config.toml
encoder_arch = "squeezenet"
model = "image autoencoder"
dataset = "photos with spoken descriptions (Open Images, Localized Narratives)"
train_examples = 101725
image_size = 48
crop_scale_min = 1
horizontal_flip = true
translate = 0.06
bottleneck = "plain"
downsampling_factor = 4
encoder_norm = "groupnorm"
encoder_activation = "elu"
encoder_weight_standardization = false
encoder_depths = [2, 2, 5, 2]
encoder_kernel_size = 3
encoder_stem = "single"
encoder_widths = [128, 256, 512, 1024]
loss = "mse"
latent_channels = 8
decoder_norm = "batchnorm"
decoder_activation = "gelu"
decoder_widths = [32, 64, 64]
decoder_blocks_per_level = 3
decoder_block = "basic"
decoder_attention = false
decoder_upsampling = "nearest_conv"
init = "orthogonal"
residual_init = "zero_last"
optimizer = "muon"
muon_scale = "original"
learning_rate = 0.03
momentum = 0.9
nesterov = true
orthogonalizer = "newton_schulz_5"
adamw_lr_other_params = 0.0015
max_steps = 8500
batch_size = 128
epochs = 10.7
lr_schedule = "cosine"
final_lr_fraction = 0
warmup_steps = 170
weight_decay = 0.04
adamw_weight_decay_other_params = 0.01
Rows from block 5 of the decoder, named by matrix and row number. Rows with one number belong to one channel. Each number is 500 + 40 x the weight over its row's rms, rounded and kept within 0 to 999. All counts start at 0. Numbers have three digits each.
# convs0: first 3x3 conv (decoder.decb.1.0.convs.0.weight, 32x32x3x3), inputs 8-15, a 3x3 kernel for each
# convs1: second 3x3 conv (decoder.decb.1.0.convs.1.weight, 32x32x3x3, transposed), outputs 8-15, a 3x3 kernel for each
convs0.0:514468481530418391492476435497474541505498494478506527521512493504466452500466438523457534459439497491496509502527533476483491507517524507530518502568584517539538529548455443476440440477469545566579506520532520482482
convs0.1:446524468488496470458399518535459435451488554518513469506592519518562475530522461490496513521453495574444432489553492502511540492537519507491423546564479512526501484550467532638561469573496565584595537564561494524524
convs0.2:506488519462531471442552481476479543464567502554479492547432479521426480555468525500456510523433521443457566484526501453501490522519498523486501533465477547516536395555515384540476476528488485495460524498499474480534
convs0.3:507480534578539594572521559481468504538514541522507531443467482450472484453453460533525506523519493509481486421418396440449417427432396554567538575585548551557535521539521523544515525540504537515491549535507548537511
convs0.4:493474449476456429441418496479491467450486476503489474529479466518466435477414395502469485535530501502471510523475478518503490485485491487448481499441470540494479461570582457542549447520488513541552507545568509535530
convs0.5:493537504465523540436466502437525609514445627503517546550490436578520467564530498454519519509520538524542482488491461524544477454495468457490483441502521433486510489467445462469457468440469542514464543512462550497461
convs0.6:468393516538569547495493496469381386505590518486499578500562529496510465476528498447454566479470482458506479487524517486501497512472483499501519500495512484478501486608446489464520524334508512507522480472485498488449
convs0.7:520506529520443482552482506524554511554552534441490448478536534486524495447483472447511547494508453508487504509500519512507515490485498537555537520538511477488464665441522609409464575490516537451503499452492497467481
convs0.8:466429482511462497542514521507562499589532482499507488559536520517498516532534552530571505531497484559508503490508485455476489466473471553556499512540496456499504531494475457462423448463486506477483442441475415431482
convs0.9:516491495522488491450518530501456533393251391567541580481503471490487493494503538537529498507461567536453561471499508484503516499497494555471433593508453518470457482516491469498468457464521497570527511549540509526516
convs0.10:478530532475460477477523486502481505466503451523594494425462533426480563536526538487523501538617538537486428483483523479510570500465480518522474540519485549523513582414425543394442558454419468451465484486490477488509
convs0.11:480497497495506497483450409498558528479540540521546491569553575588593611534551573525525499545553496542507503536520495509519494515540499522519463523524480495505492604620540601597507569578512561566522544554507534549516
convs0.12:497516479527510504490464477446437489476527509524492465491575508507554493479510445474531452472519469448528446526519516491506496513484496500501539473468489491500485569541516551539494504468455554550552527533515483501471
convs0.13:483545505492447477509488514477485528536508539519518458510587528513552527424394454489528509577488432501524553516510502464510505497530487530558494481528499461465482454389488463543472584667551514532512480514486509518538
convs0.14:488534467494540488455539497462563478521538444500527495530535501552572507534533475476527500483527448488512455459534507558614567461510459527511509533526521538511504464517484499586552483513513433439438404418426439436452
convs0.15:509516529506505563494499577494483508502533530465470481501516526501487490529514501471506574472511483584628469520523547529499487523509517463535526460568578453469456506522520464538583475502543509539493533570516521511479
convs0.16:501486501503522523471575401443543523591432539451500561486524535512519519516522495468491527513560509460571489486537507500544466491518494484517491459502528457464464467507439493564388511552488500482465468474493477452457
convs0.17:480489532480507517546535557488499429542492486437491443563557524567560508601579543486483510463503457503528440486488503492512491534534505459484537462483521511491511425407421436442477449438481438489513423482490461502506
convs0.18:554487510556520532557513522518430536486407516478471547457470453483490467469482467497466489533528539516512498442483453460508467425457433445454469464478489491510505461521444492542476487522482393416398433437406455451417
convs0.19:462476483486488487501491466523476520484478493504489497352327304387357337405386374476490503486489511451490545522490514525491516515487518589594580587586575605616595429437419423439423409449431521536528512524513486499482
convs0.20:474567502482563543429498514537475441483405565527556432452566497493579488448495448460541577527570489531547448502496513484474497488482533502550532521584567463477520483497530509532542535520561475491500540559538502520505
convs0.21:487476457471497433572577491539549471526501409497464531538539474584579515550537506477528519502544544524499484531514488496478466535519530494505476558558504512526489489463501489475491536547555526521513544525512508508483
convs0.22:495512511513526520529521498495470516489511538517540548467469465472476496474482497524503507531529533530564535525511509499474484524483491435437438445471481450489506471507515463477498473478504533534506558558520551566544
convs0.23:543493546505503539468469494479440504484501404490523532518482479525494494527509509537512497547525564503506530529504472553526496492487487427424433446445453473478458504528502466471481504490514466449485457435479483459474
convs0.24:510537520484494493499471463531490410461553631506494490543482511500476503491495518498557590520538551491496459506495503486456497507496493518488454536526480498477450439403475517420498537449456583571586545525506496488483
convs0.25:542406478486482475527548548513595512541485454481491543487458475488492499535511485579550491558573565428476542528495548504505586482495549522547535497501514519486475411493446464540528459462500519497466467451461519502511
convs0.26:495482476522498528478485499522536442552539510483447473545500536545507546531510563502521486550514457495500473523443442504425455528489515502529513523542540502503526517437530500439543527492560532514536506493529480471508
convs0.27:485542463505533473533573516467491460430521537647486480543541525520479502448439486492500516544467481451462525498509521481481463525473514537558516521521520436467454443472469496452468523512454526501489518483497511495543
convs0.28:484508504552538533462507511470450609508459408446434512468457424536530495492508534485584515543459451561498552528497482501523455473537483508515481503526517449465504433402513478498489499503463460475430503516500505530546
convs0.29:475464485504492503540541501504461530507482492486502477532532535557567569543567568484456481536465446474492510550492530552490525546477515537537516573568547575573531428454441427451443436448439465505489464500487450485479
convs0.30:506463498466419490508528478453490520618498518524526515479489514509513510468497483474572570473506501487506460524517527479487501499509533522512494559567522482529534510465488541555497517556573512466457502472466496488527
convs0.31:526498539405380456469420498495545498532546472498533505468451457447449475443449477505502498455512506455533476513575542472534509451466476493523488497552522431470469557565522526567535537552525406482499447509530438483523
convs1.0:541528496592581484520536440463508512439499508512514492570511505475450509472468512429526524420565505453542465459506549408424521460459540401446487502547515518495479463506504508528530471503539508544485496532494543576497
convs1.1:499509524509483498482497502508496494513493494520507488512566487503524481541518482535516467538480486499486533495452549455373480557463571468487514468541530494599491472460534454410465514480516532476502509508499487519526
convs1.2:486525506480524462485476510468479497453545500467526511569541450547525490526559490529520558466501507483517503489499506493493484517485509523475481490479473474508475463419595434464551472490499546494553547504524478580476
convs1.3:414430426464474472479480492489483535470454505499501520518504510538510526508474494523493453491449427471481460516553494510550492510533474453493495507568555532583563494496477491488482495490488424408379488472435495486435
convs1.4:497524502563543516528528510490498474562538506486498515536584489462552484492514499515544491512506416511519530512474486593492498638508467504469508480472522505505469489468530528480525491499549458527403451559458433534480
convs1.5:469529507474535508490550441490490531451438486455472544488502484475503481468523439493521443430479514461472501516528524486498482511472461462485512531552506516543500599552459453469512521469532538537507512487463500470533
convs1.6:479537466469521530495433507527504515423549490375433537407527481468509487530481523533512496536498486494507514575499544468481475524495505507541507485488546474452522544417441518529453499574480551506592479528540434522466
convs1.7:487491519526560526479459500572514542527417497545466505529546490495492483512513519525544528484505466479491541540484512482443478520468548498492502519484487503528506512459493435463521477480506521561552463430432497553479
convs1.8:509473496527457481531497518515517542503463504507473451474422433549539497481494460477512476491416435505416467505529532529550573500476504494501469497502482532536562480484518495619562482550470498474373532563424476522435
convs1.9:487490529481520491529499487453497463619613568485537518447478508479526493511467493469510499478463475533398442527493472462485573483465538524529490486509503507461500466529515536529455508531468491473483482451471486442494
convs1.10:490496526496510516476504481435465492449597506489526505459518492449480474447433450507455523507497552509484512547522531600421439560470512556527483511508548571504484570528453531487453502505570518553522485486554470442547
convs1.11:558543531501501477471490486496440478497454517516480492513546580476518520501523526473491462522470462491493495551477491538447465578483508494543500499572534516583519445420440420372417427414406488469520505481537469518564
convs1.12:492535488471527476572581444438472508543542535468516488490486478428495505454588468501472512457474512570547490515518524481494542493426524483486489486502471476518468473464491557511464574503551522503505458493499443501517
convs1.13:439522512504548494507488510524489466487529495496527478486494559457437505541457494409516542554559472548460467538482489511469516496485531444493482500520504506515475477372421515531556503561522484538618500433512519474462
convs1.14:512494521526527498521533476491534502428501501472549516420463390506497445472482460480476475528521519502489522449520473472553524428509508472481499510516542494514515486547513472503490493472476450513455497550560495533538
convs1.15:455417504430421515476470518549517489423461514542504491482478502547516504511490488492520490446478493516546523432487588288351501467491570458486469546535504522536519562501528548461493495444506530504518506474531582569561
convs1.16:528503498551521553446478502526517490460578540529511482544495447504415496457480551543467427474491545509527498443472504445483455489501522466503509474517495436479487500479488517558449463523477552474501499427531513535561
convs1.17:458450445531541516479512521527547464504509469511530485433464414472516494467476472514470455486485502490397410502514484504523492485507516476465488462481471480502484519510485496469478510516484447479426524530513517531481
convs1.18:482455461555520511481474464477482539488473483476480524504520489583587552496499496496443475454453503477491507515555503562628580492529528519528531504526529538554562491507525497507524525473485418439440474491488514543497
convs1.19:508500485497489483510498490490473479502502508490486505444490500440489498451475489461488493474520507458476465514490456515479466515485483395419408459479463505520499503471485488460481446431468497492521490499514478485497
convs1.20:486467540514498586453554541522529470471493406522537450546505537570526531516543514531478537482435506425456511459497522460492474487482517470463487460459481491554495465477522448437507534482480452498489513524525509539476
convs1.21:558459438551427486581530518496460505550493459516480476448412460529504454496441451467431420477459418457471462517463476574510499527504488478486462578591579566565569501478540436497467488501459495448453525526482571498457
convs1.22:480509485492511494489504501485460494483483527504490507512470493552511538524496536480491515461440462504527562475527464511551495491502441439477480494519518481494488496451501527471500501461498485480466534533528542550558
convs1.23:502465479483454432503502484538448484484509524525523506511506477506474494488527498467452483412384478472483495483487503472502489481487511443443457455477508501543563511488542475412445540446452516506506526493526574546518
convs1.24:533507498535423472516480508467498537464476505544501531487465488488497506511494500576468567411413507441424494502523483481528476474534513488468512500488501495517506560545516500450437508500531506511512471432417511517450
convs1.25:473451431519478546556460541508534495458543495431513461511524537535483464549505483513535549507477382478518393526533526463450506477410507509490473491522499457509506528497531444529489518592508523495469490481471488531469
convs1.26:476526486502543517485526527508500494524492484527487506475515472532582495477536482462516513520508433510559471492490432577583463584584467515522487476486475505485472440432502385425500465524514511484507504498486512516479
convs1.27:575500496511466502532530528458467484589515431557456483528535545508579472523568436523543499528509503535575533505469476486431520517565502510505503480548520512530530498504475509415468549490543518542507449525483501514467
convs1.28:484493517499522515471476477501483499401451498496554505459533481498494537474488534541524447482556496519477533553496468535525443498503498514523482558479505495480507488526516511602499481517477515542529542547505506523513
convs1.29:487463467511482516561547520503514502484513509462511510465493528444459523473475542509489487525540556481473555552482539439371455513501539531543531530549538515533533512556492478568516456495489469498502477507563508486575
convs1.30:504451502518482449547530467489522558505438383512575575529447410531496490534475511514447528518445492530456514451531496485549523484520502456478495478501495498516492479578543463498486488498462497492458524518558513536530
convs1.31:474565531514596571438522467541464501519492470533479522437544493464513475448459465521512578482445563519431526591553600497355507519323500487515512504533509521530493525474487479480440504500493458464528389467509442524598