Weights of a small image autoencoder: batches of 128, trained on photos with spoken descriptions (Open Images, Localized Narratives).
Rows from block 10 of the encoder of a small image autoencoder, named by matrix and row number. Rows with one number belong to one channel. Each number is 500 + 50 x the weight over its row's rms, rounded and kept within 0 to 999. All counts start at 0. Numbers have three digits each.
After each channel's rows are labels from the 100 images, of 14976, where the channel reaches its highest value: "top examples" is what is common among them. Only what is clearly more common there than usual is listed. The data: photos with spoken descriptions (Open Images, Localized Narratives).
# sq0: squeeze pointwise conv (encoder.blocks.10.sq.0.weight, 256x1024x1x1), inputs 171-341
# e10: expand pointwise conv (encoder.blocks.10.e1.0.weight, 512x256x1x1, transposed), outputs 171-341
# e30: expand 3x3 conv (encoder.blocks.10.e3.0.weight, 512x256x3x3, transposed, each kernel summed), outputs 171-341

sq0.120:457485532411485527509447446482463526501527489509489479517509527454468465494485479574473455518484500503476534459523629480569512438558561471522450541539505511550563634463474515508507531524495472500582461514496413507547531512512529498504442477458562514504531502527510526507513486539510549544449482543455501510513514525497487488512529517481557507488454589495487476508440544523497519517530480449508566484563477521427539496463474481483529535483476501474576535445543501471493428502515469457499460481470383526480506529504
e10.120:619421544480432442589518511514499506515525504448447596485441529482464463499457468406455511510460460433491557521525483525500491400583472590570446591453472482367493270530416510488514477587504531473534496584530521553478567479513558530539590505475453553447489531586521596541522524512466514491363487528537502580534490437577528541529477442536469416494545461470423470539535483553543525522503583584594575512567486495488560543484471444406465549580487458463467534497513543482490545444574522475501534455498479521526481508475
e30.120:513497567488496578547548518476533436526519496483517522509556469497505526506431516486441460474374509506565403564482478451510501497445489486501471494488528445521483473497395504536522434507460476568506532375512452475542476508508482438481465506500557485499507479530506471492585502490555529487569509524592489471405545483528424524442476489500546509481538481450518485545503541481544517496522485472525492486534475527495454552552524520530512562489479619539426552519525501512372490514568532520541517363489459564531507517578
top examples: text has "sky"

sq0.184:517485451631484420517534498443481438488453454493506487549445539504489503474337463469514549510561498544434482500481522562495560475526574361450496510478533537494516521402534499502538497561489495465445506507505607533411534434504457485509502439509560502471499534435459398483490504487496538552522550442472499508476465504467493477484502486513475475495464490470481483500598545507508512533529469522491484523471552496592509472499513476512468361529463521517555479468516439465469497438493483502516498494476538446495364525471
e10.184:536480538578455532567487452498472503433505514552489511593472480461510482541432472436439567489472490590535481478453527380394441483517465410427546440538474498523536525521547553548532461533513617491509514420564509479489493452513491525357436457532441514584426504523464456490466449541543467381547511556482464445533480495503451520457477479442402434418452572494503509441507500585453594466502465471520557505515460584486520469603517517579441514463567477572525613563579464531546534472590493509533489514536448607585545391523
e30.184:488487533467521457534510405419490451527456482481457396554525551405397556490469449501467480458415479512478581522482423551477476532542472490475451476382498525499494347484482433484502437489457455584530478473574452418552499507487416430524553450527514374478497509506496492473458461470513440499454427462615439502430506538470439521459469467433546415457479588491430510471467415523501455541500591516477519510520501452480471478503410473534504505455507442531546476462457480488530471486528495441510460485513435529466483467644
top examples: text has "blue"

sq0.9:495507486570485434503462559512535505475462503488517519465483538563501538512708490431491519530575509482574516494491541506483527441491490581480529484482515498482523528459567430549496509583544523547311453507562521530518495493511535470513547450514481493471502481502493460515490503518490473488489584487560613522498493482593538512582592535529621530517540640508580537533427483562488523589494517582524605508518526483484548513578519512545501580515509463492538495497425536474427532570521493589506464505467594567489522479427
e10.9:543557561506525470457569489528469496419526518490532462480510484514581519540562683638541470497567489419535466504542551499458503495511551506486498553489554473358500455573625527567490497426507489548528448538535446536489556489546510515532507538476403580462472481558480470478413508503496458440567516486459476528496458435594619612495512474540468512460450562479476471431502500527432461427494511457593441554506412409494558457479497506378546429586471462595508450571498448526538490479489551481507517459522570383621498505490
e30.9:641521589577557568577525517514468440571505478493552593458466563474580562510487507605532481505542502577453403553514456408467540539540470542489496491384482570497541476497449491541493447442445488528515567492550448408528499631468507503480548501556565499484604430562488481440534468549421376434544543581523473421430477504422473542454490587415597452500458508514469478504525603501529463542506483464452520491493499450402479462496541465470513493418571440380550503486452506500477553503615487564485483492445481590518478453498
top examples: text has "sky"; text has "water"

sq0.0:481500499526529514426506403473427486385597476537495463572486460451534399521814446516526571391483445508579498345537460501457476429521407567512462568576378455453621456518472538511425528499481452541614522543488569433530462571525491468509472619443487531558492464510441567568455501428585487502473514497563591564580459442572557558562532510564454532506552512414507437446468460461415529527515491438593457535520495498472481560472410469587565519397475478420515519505502489523495505519511496437533505452456535521512534470501
e10.0:519498565473520487509477470474469454407496566515503511442475419538424520444222566486476490620624477526485443462506503361475483507554548520468562510475545505403491434466564536424553534564515429436595500481554449488479513483389467487448498524479538560493500571405552520472438530503495518422448460492578534538427501518514469460467441477418458539432542441526599590599459438445430469483485499520497509525431504450506475495529485555465550517486502512522489526514484508459516502551521468515480529405461462560525487446481
e30.0:551478446504541544503550530485444411454445565481499450496548477470456425516460563403432442481532505305555464528489485458518484472419543560490451487508537419496527585484515418492495410509484530509456500460456489575443478397510469483484441475490491538498465557489523549518523501483482444479484581580617487529473501547531531515489463465512552506539513381437522533460514404507497527501489516514532517477542513458475509553550472511508490525567560613432517385532555502508285453504509554556480534557510491467507491443555
top examples: text has "sky"

sq0.251:483512520513504542462474557607492541519484468514551491510465519526471529514383478425459519566478478505605500544461460538451537521492504551464508451425512467467486545433499474492470461510468463534459462418474384368473502506451543508554473445486453464449514575463510517503471463568521449510438463562443493519468444437454449486434411498519615561463510443532481550477461572489502534508482491465483535487435450472439553508469544490474517428517500522532490485408521504481517467529461540584544488572561543533480558450508
e10.251:504566538550521509435534504484497512557484485429544605535491485495493468515530435387584559497543524522545483456527500400488469548588491457421516471514496399462483447492462530550552510455555490478519478459509509477469475516409470495498373531465507490442512420505468501481506450476530456450483499551491446497524487500465446435429492461470487466380472474510442488433447454601284430393507528494479540541460451445394510465560438468538424479544471501571475546461602446453459463524483430525465499521539476376548508468460
e30.251:549485508556533506513460560528497615501450585498577413506453495469502436519575449554560449468436500505541393576509528568501507576464520591502490497507520512518493471504526507514476474504548500393498502439552516626504463503496553539577512471519530482515524356517488512478422414531494540410482495513521509448510528413496505503451535466462535522568480457433468436512450504542547424498483489505479480546488490442414467519466468427480522466421470576450493565534538528544573469531468561514582547448504479545538542559461
top examples: text has "water"

sq0.118:448468391474482444435466464485504488448475499510469499490460527532549482508446548458430445469499592505485466482450665446424566459505463454454488483449508578567462595551465480512442456504512449456506423440474419409448468466414472468493459471466504448428472517491450507475479505465472510504457469446407418527476553457385441477401518503489510501548540434467504454444506471586577465456516475675493482502465516443434484452554494511453460452541491529509537532522488522536492482536503479464491555516493496474511397524479
e10.118:559455493439496519448511502532491490489501493472438544414480510588504513441542580495565492565521539504577566562499586569537494494550515530671475582555448530333485248495509570537486512488534493456575490565485525459527524431439499424487447492492506642515571297494541497538482531491470523480453595467489481510496502436406458384585500505471481475614518533560241605575493509667624582488505475541498445405425514585551497472518495526448495477557479517482487524483446469483488560479487509452508484528528470512477499446473
e30.118:503477509522495520539436505470561506522523538486468583496503516493425543512499519692513490487493515517526372482506483520519495445483519418482437495452573458493502434499576469545472463519497554474461475443516505311492442449519493507387494493557471447496423464561524400540495421518586485465473499462469541551478543524617513462530567484506472599463510384471563491543574500576578510418503484536541507521553505578545522445506558506520549459502523533445547593495516519491582535492539475514477491565497500527493478463520
top examples: text has "water"

sq0.27:494491450541520504572557462521517481502514519497496503516480549419494444455697571520493557491517473493419472480488475499498475437460534561450428497463490452482564477547509505492478478527424462447495528498486610460464486519464454485514501514489554490430460489470482488492464531466525501558520542498480526516502443545542551514511466495496476459492534476483511513410564439527504472564505507431551482502576509522537445501584518549502505531536528485494550519505451405487477526478495485446510486536533543502485554512494
e10.27:542514496502552528600553505549473524467527438535448526486513504515503499527550560531593494535563586493516514472551492477557499463490510478473543520527536549458573558519561525495575514463598517538558554475452539498515574480497466502507522513502536533489513561518434525508465512452511458557442494475518547484416469507543589472435488494497428450523447453512507476230449423551297454488491467479485483467498561335533522476545485426428548580509504486424582565490540465513487537553430491522504492481529494488495513541486
e30.27:509489463499507577493532513473482473515446478463493533506594511557444517465436387425485399397425449482393433415471451417529468450397446383430419475528428454495490538470423480470435376486411395396472511422447437402404470410473437489457473420472455420470387585441504661530574537519488445537544485473463445503486473521525506542513510468537552481470483536523541501466495662485552522498462510479508480465456514475555492465473547509494490443540506478512505454520525508507474536509583547448492516497498473555510490498512
top examples: text has "sky"

sq0.197:515522480467523431566458441516477489490412432517504487507524544551408439453807436413500437496528494503489422504436483537414473463495521439413459531425520528479497461512504450455379457468486442438882510383461459595471451413524408422565431470491542421392458506521454550502540477514509509514537533584522453480504501556512544532520561412488520501498464534564511469597468546517585504502534440497494527492545479500521512487498511453108612000446466488454543474522501558519540462507501463471510540549551464454480439470428
e10.197:538487458473526526432504507502558451474470620513607435551517458488540528481446585470494505598638504544592518420440511438494469498476531392546631457549510448389633452518765503519552507427521538503537589539559547568460595505534520529510517435475522555488574497392464474459513435495504476616462497459522521512641524508515521473531507478545499534491430469492537554470480533436474586505494510526463462544506495501509457501542471558503554500495506515506505386455534464476447502484466448519496461539465492484514499544474
e30.197:514490440470536483514520471477544459489514503422494640447490507466496500519537528502489511512539512490496654542509498490468518496510528610519553512466503513493502525506504401479507517510537526536498491479515511589410509521484529506462503515490454507501490497504500485499495584438452514449426524472506469504519495526423545530524431521513369469471449509387489486504486486494483471521483521542471499493483497467473496411472278481459517468487555427532524491506551506517401540520411509537485505627515521531506493494479
top examples: text has "grass"

sq0.200:523427363461473488506448431455458527544462454525471448527494540390518539533564448551363517483495488515443519552535459484565474534519424447528421537513422475539517608424357494493460503576560511526640487530514443451541463529528561544532475549537496530541493518491468452518531490548502454532463511547492386495488522528536479480505506490503592536539474554555496489582469458551428392494491498406473549480509459508452507544475459501493529452488489465489543516477425379467474490558494487501476442444481429507468464421505
e10.200:504478473470494542471594464507478526572521440540505531510455502542525517510594527488590512492527545526491495428563543593525492468494519371468502518560506440146556386524497503541517527555529480493517522444550573486473541521467491515531581488506531529444459483523502488497484483421507519481448493451511476502482529506394442491465496477492312478474401421527523528124427480530392451428498510444496471527553500414458486472526513525378599506425536547513466520547434478529537520498410447472477537478475533504526478492505
e30.200:517489475456499447555500448504415482492514401507503404495459534541743352520508413442625471420444488553419518472491521546507492481543427389501522480433398458500400437482521490584486504444504408354464472385474555217415541433502432403542499444529526494474409477517453589473498504479434404498456502485448493477483514509467530498449505537466491477515517488588463508480526514461464540519494474476462520501464556472468500368506463462473521539491495441577539501467500480484595457484448427513470471524484466569478490552406
top examples: text has "sky"; text has "water"

sq0.23:495494524503469541464540519533522498488501497547513518529486526559455494494699480606563510495342420462628524479480463453439430517420493462478524530494555484452453539539459426435526464461525529598372453477509510584467516578628503557502515466455470443531386443424511514469513447549381431429460474453483519415455511503518484485490516436471438473462530526465504497472451524439500479466447494622374444482467551444457604454481511443530456380460455410540534539504509598527517546555481499524468502501514492537534444569600
e10.23:545449434565571455451501505507558427517464519489557515522538425505401431489581499547506428480518460419438487429528473531429505517516469503516477509459474480531440612504536483536445455496482402464469416404575415491520527494568511519523520520459501513539559545410625651511483596493634477511570563407576613576537593595509520656469498568495491484488445468439623539398524547422472645506528553544574497528466546549536569534609553599555514501491514640456550517528519508471436498485483453496428553506449442447431496492491
e30.23:475519496491490451479481490580561490526425478502554515510531456523478478516498511511523499512609482533554521478495517407467490546582484520507545502439492504491525476497503535474475498538493491422438465544589514560501563492507491565564480525479554450501520516582534500548561439545555455473559504549533547522446537524559413510494493599528552532527509426506549570556566581588493518493554455492560532522569503454464554527561546599514614551536455511417367459503566500498276450502498536421478500474543446457493477381593
top examples: text has "trees"; text has "sky"

sq0.8:508501540465521490488494546487492511483503495600520497540491597510552505553560551497533525487531511426574492519487487516509486450538410533488565536480539508490591619491476542518555508526516508518423537494506421485479505504521470497541466440531539525503467524491514356523520477504489532446540527459442586507493491486432508489490571501465542517543517525480504460484478461548472489551518490468505529494488498499494480491486476460536461464472485441490571535530414490510469453518518503481502435467479544503508546559503
e10.8:564503556508482548556531520527493530540519523563487474506513510541569487506474480554542461502510504518536413426492493524517472554432535493494506527571488529281459478524568494550505541497513571427441500512494512444533489514530517481503559543493534508538574581480485481559501461471570484525437479537624494521492484487551584508527486503486745506432525448500541523351519497575335534459508483504475510519501493321500559468633476504510531535464505514459481431502487489467449506504541545510515489562556489566465526467490
e30.8:536497495540502572491521470511543539508518430494503460483492529541533473516565400438567465469507498551489429516494576554485518493483444408541556495488386473513433542496552534505487487493568465527553508494495567395473479457495489501510480509504585507491566511519491430561432504568509585496591600499324552463541534509506481474418478535431574488515509454509552429505508618557469403459455487442489506514529498530493502607430574455523596439501554511450487523481475486482359472484485505553501488457480506455559497496507
top examples: text has "sky"; text has "water"