A small image autoencoder, trained from scratch: encoder norm groupnorm.
Rows from block 3 of the decoder of a small image autoencoder, named by matrix and row number. Rows with one number belong to one channel. Each number is 128 + 32 x the weight over its row's rms, rounded and kept within 0 to 255. All counts start at 0.
After each channel's rows are labels from the 100 images, of 14976, where the channel reaches its highest value: "place" is the part of the image that holds the peak. Only what is clearly more common there than usual is listed. The data: photos with spoken descriptions (Open Images, Localized Narratives). In brackets: how many of the 100.
# convs0: first 3x3 conv (decoder.decb.0.1.convs.0.weight, 64x64x3x3, each kernel summed), inputs 0-63
# convs1: second 3x3 conv (decoder.decb.0.1.convs.1.weight, 64x64x3x3, transposed, each kernel summed), outputs 0-63

convs0.9 [129 173 153 184 175  80  76 136  59  72 132 145 119 159 111 154 148 152 106  98 144 100 132 173 102 154  58 197 128 107 143 124 133 139  85 133 109 176 168 114  81  98 165 127 147  84 116 112  72 156 168 127 102 117  84 105  92 125 126 138 114 148 138  98]
convs1.9 [ 77 149 135 110 139 113 156 189 104 154 154  70 100 203 189  88  70 149 195 207 121 114 132 136 116 139 152 127 118 136  77 107 130 120 105 148 133 101  79 190 148 124 119 118 156  94 118 155 164 146 109 150 181 112 125 124 139 124 125 123 105  94 177 144]
place: top left (27)

convs0.11 [ 15 168 107  75 131  98  92 121  59 142 119 129 119 120 101 125 134 129 137  67 199 151 151  79  75  79 154 100 147  74 118 103 114  76 114 125 103 125 157 156  93 103 109 106 181 115 109 122 128 132 135 110  97 142 114 142 104 145 152 120 166 110 135 122]
convs1.11 [142 108 132  73 139 136 144 150 124  96 135 141 138 160 125 136 133 144 100 179 124 116 108 111 105 128 199 163 111 155  94 178 134 114 145 164 149 117 113 152 117 129 115 145 117 159 124 127 181 130 130 150 115  11 153  92 144  55  75  91 124 213 101 100]
place: top left (63); bottom left (33)

convs0.24 [ 97  56 234 114 142 160 133 132 144 107 140 129 140 139 116 116 123 123  91 120 102 113 156  80 109 106 137  45 134 144  83 112 111  66 142 118 164 139 128 168 120 129  69 130 129 144 124  70 154 104 112  89 102  99  94 108 168 122 120 118 143 138 108 207]
convs1.24 [115  79  87 122 128 151 100 143 142 159 130 113 184 134 132 124 178 142 131 107 183 141 158 117 133 163 105 125  99 123 131 105 130 163 127 143 122 143 117 125 169  70 255 133 129 152 121 191 139  95  95 152 156 148 167 112 117 126 145 151 153 116 140  41]
place: top left (31)

convs0.6 [143 162 151 157 158  92 128 124 111  66 119 121 135 162 150 120 138 177 146  78 157  98 123 198  45 146 121 162 119  67 129 100 110  95 170 106 105 117 146 146 114  64 169 131 152 102 102  98 103 155 109 110 125 115 114  85  38 124 142 144 118  97 132  83]
convs1.6 [118 139 122 192 121 195 138 105 118 124 140 104 115 143  95 132 158  97 134 147  59 198 124  64 148 145 137 151 153 168 134  89 196 189  96 152 146 189 121 117  83 136 103 129  93  89 165 127 138 135 124 140 128 214 108 134 125 134 103 166 138 114 102 114]
place: top left (35)

convs0.43 [138 119 104 120 145 138 121 143 148 135  90  98 143 144 102 134 113 182 135  92 131 125 140 115 137  99 130 146  44 121 150 116   0 122 123 137 130 121 146 128 117 127 105 153 118 118 195 142 146 115 103  60 124 136 201 147 126 120 181 111 138 137 132 136]
convs1.43 [ 64 114 144 142 135 156 148 118  94 117 167 120 155 120 162 103  97  86 122 156 114 122  53 154 159 173 105 166 111 156 120 134 122 144  87 140  83 112 102  57 173 138 143  88 112 134 254 118 151 139 164 161 129 116 101 151 107 126 126 112  90 137 114 150]
place: bottom left (28)

convs0.7 [ 96 158 119 158 135 135 106 145 124 140 138 111  84 133  50 181 155 161 134 129 154  97 134 131 139 113 141 109 135 138 114 167 121  88 131 110 125 112 130 149 130 152 139 147 124 138 132 128 104 126 123 150 135 169 103 142 122   0 108  87 133 117 130 156]
convs1.7 [114 140 119 134  78 100 139 125 120 121 113 110 216 133 255 109 137 145 102 119 106 137  95 121 137 133 113 129 174 151 124 136  87 163  96 123 130 124 110 115 135 130 108 135  77 146 147 136 126 132 189 115 118 123 160 100 142  51 133 108 139 132 113 117]
place: top left (36)

convs0.4 [127 106 122 149 101  90 121 114  76  80 165 117 131 163 109 120  56  85 162 148  47 149 175 122 116 121 163 128 148 101 183  78 130  65 118  98  85 178 113  89 121  95 122 111  91  99 124  98 101 123 151 158 122 154 127 174  88 112 115 128 117 137 130  58]
convs1.4 [ 70 142 162 120 124 165 127 124 103 104  48 161 116 100 200 156 134 158 130 113 201 112 156 169 174 103 165  85 149 146 156 136  91 138 111 160 129 183 168 116 195 164 147 165 126 170 128 133  80 156 122 119 104 150 108  77 131 159 134 111 109 157 112 139]
place: top left (34)

convs0.46 [181 146 139 146 137 163 163  89 154  93  95 127 154 133 135 128  67 115 167 158  94 119 115 169 113 110 131 157 125 184 154 107 103  98 136 119 144 144 136 122 107 130 127 128 101 142  95 123 166 126 128 157 115 134  85 255 150 122 129 109 112  36 120  98]
convs1.46 [100 161 105  95  89 114  98 107 156 147 165  86  38 124  77  98 122 137  99 125  19 137 185 106 155  95 111 143 115 156 121 156 106 181 142 119 146 176 155 112 157 149 110 152 139 108 126 174 109 126 121 129 129 135 116  50 139 138 150 101 158 140 108 153]
place: top left (47); middle left (30)

convs0.25 [162 143 130 153 147 151 142 107 154 118 142 118 139 130 101 112 125 187 167  87 153 112 139 152 143 148 129 144 113 116 155  41 157 134 104 121 124 133 161  82 122 125 135 118 124 138 148 146 206 142 140 165 136 113 146 140 130 119  19   3 128 118 127 126]
convs1.25 [114 107 143  95 102 137  77 146 147 143 107 151 104 132 158 146 146 137 110  76  89 132  81  53 156 142 146  96  74 132 169 122 110 159 129 103 119 128 115 159 158 139  99 125  55  92 130 137 158 158  97 185 123  96 124 156  62 128  28 130 125 126  75 107]
place: bottom left (35); top left (35)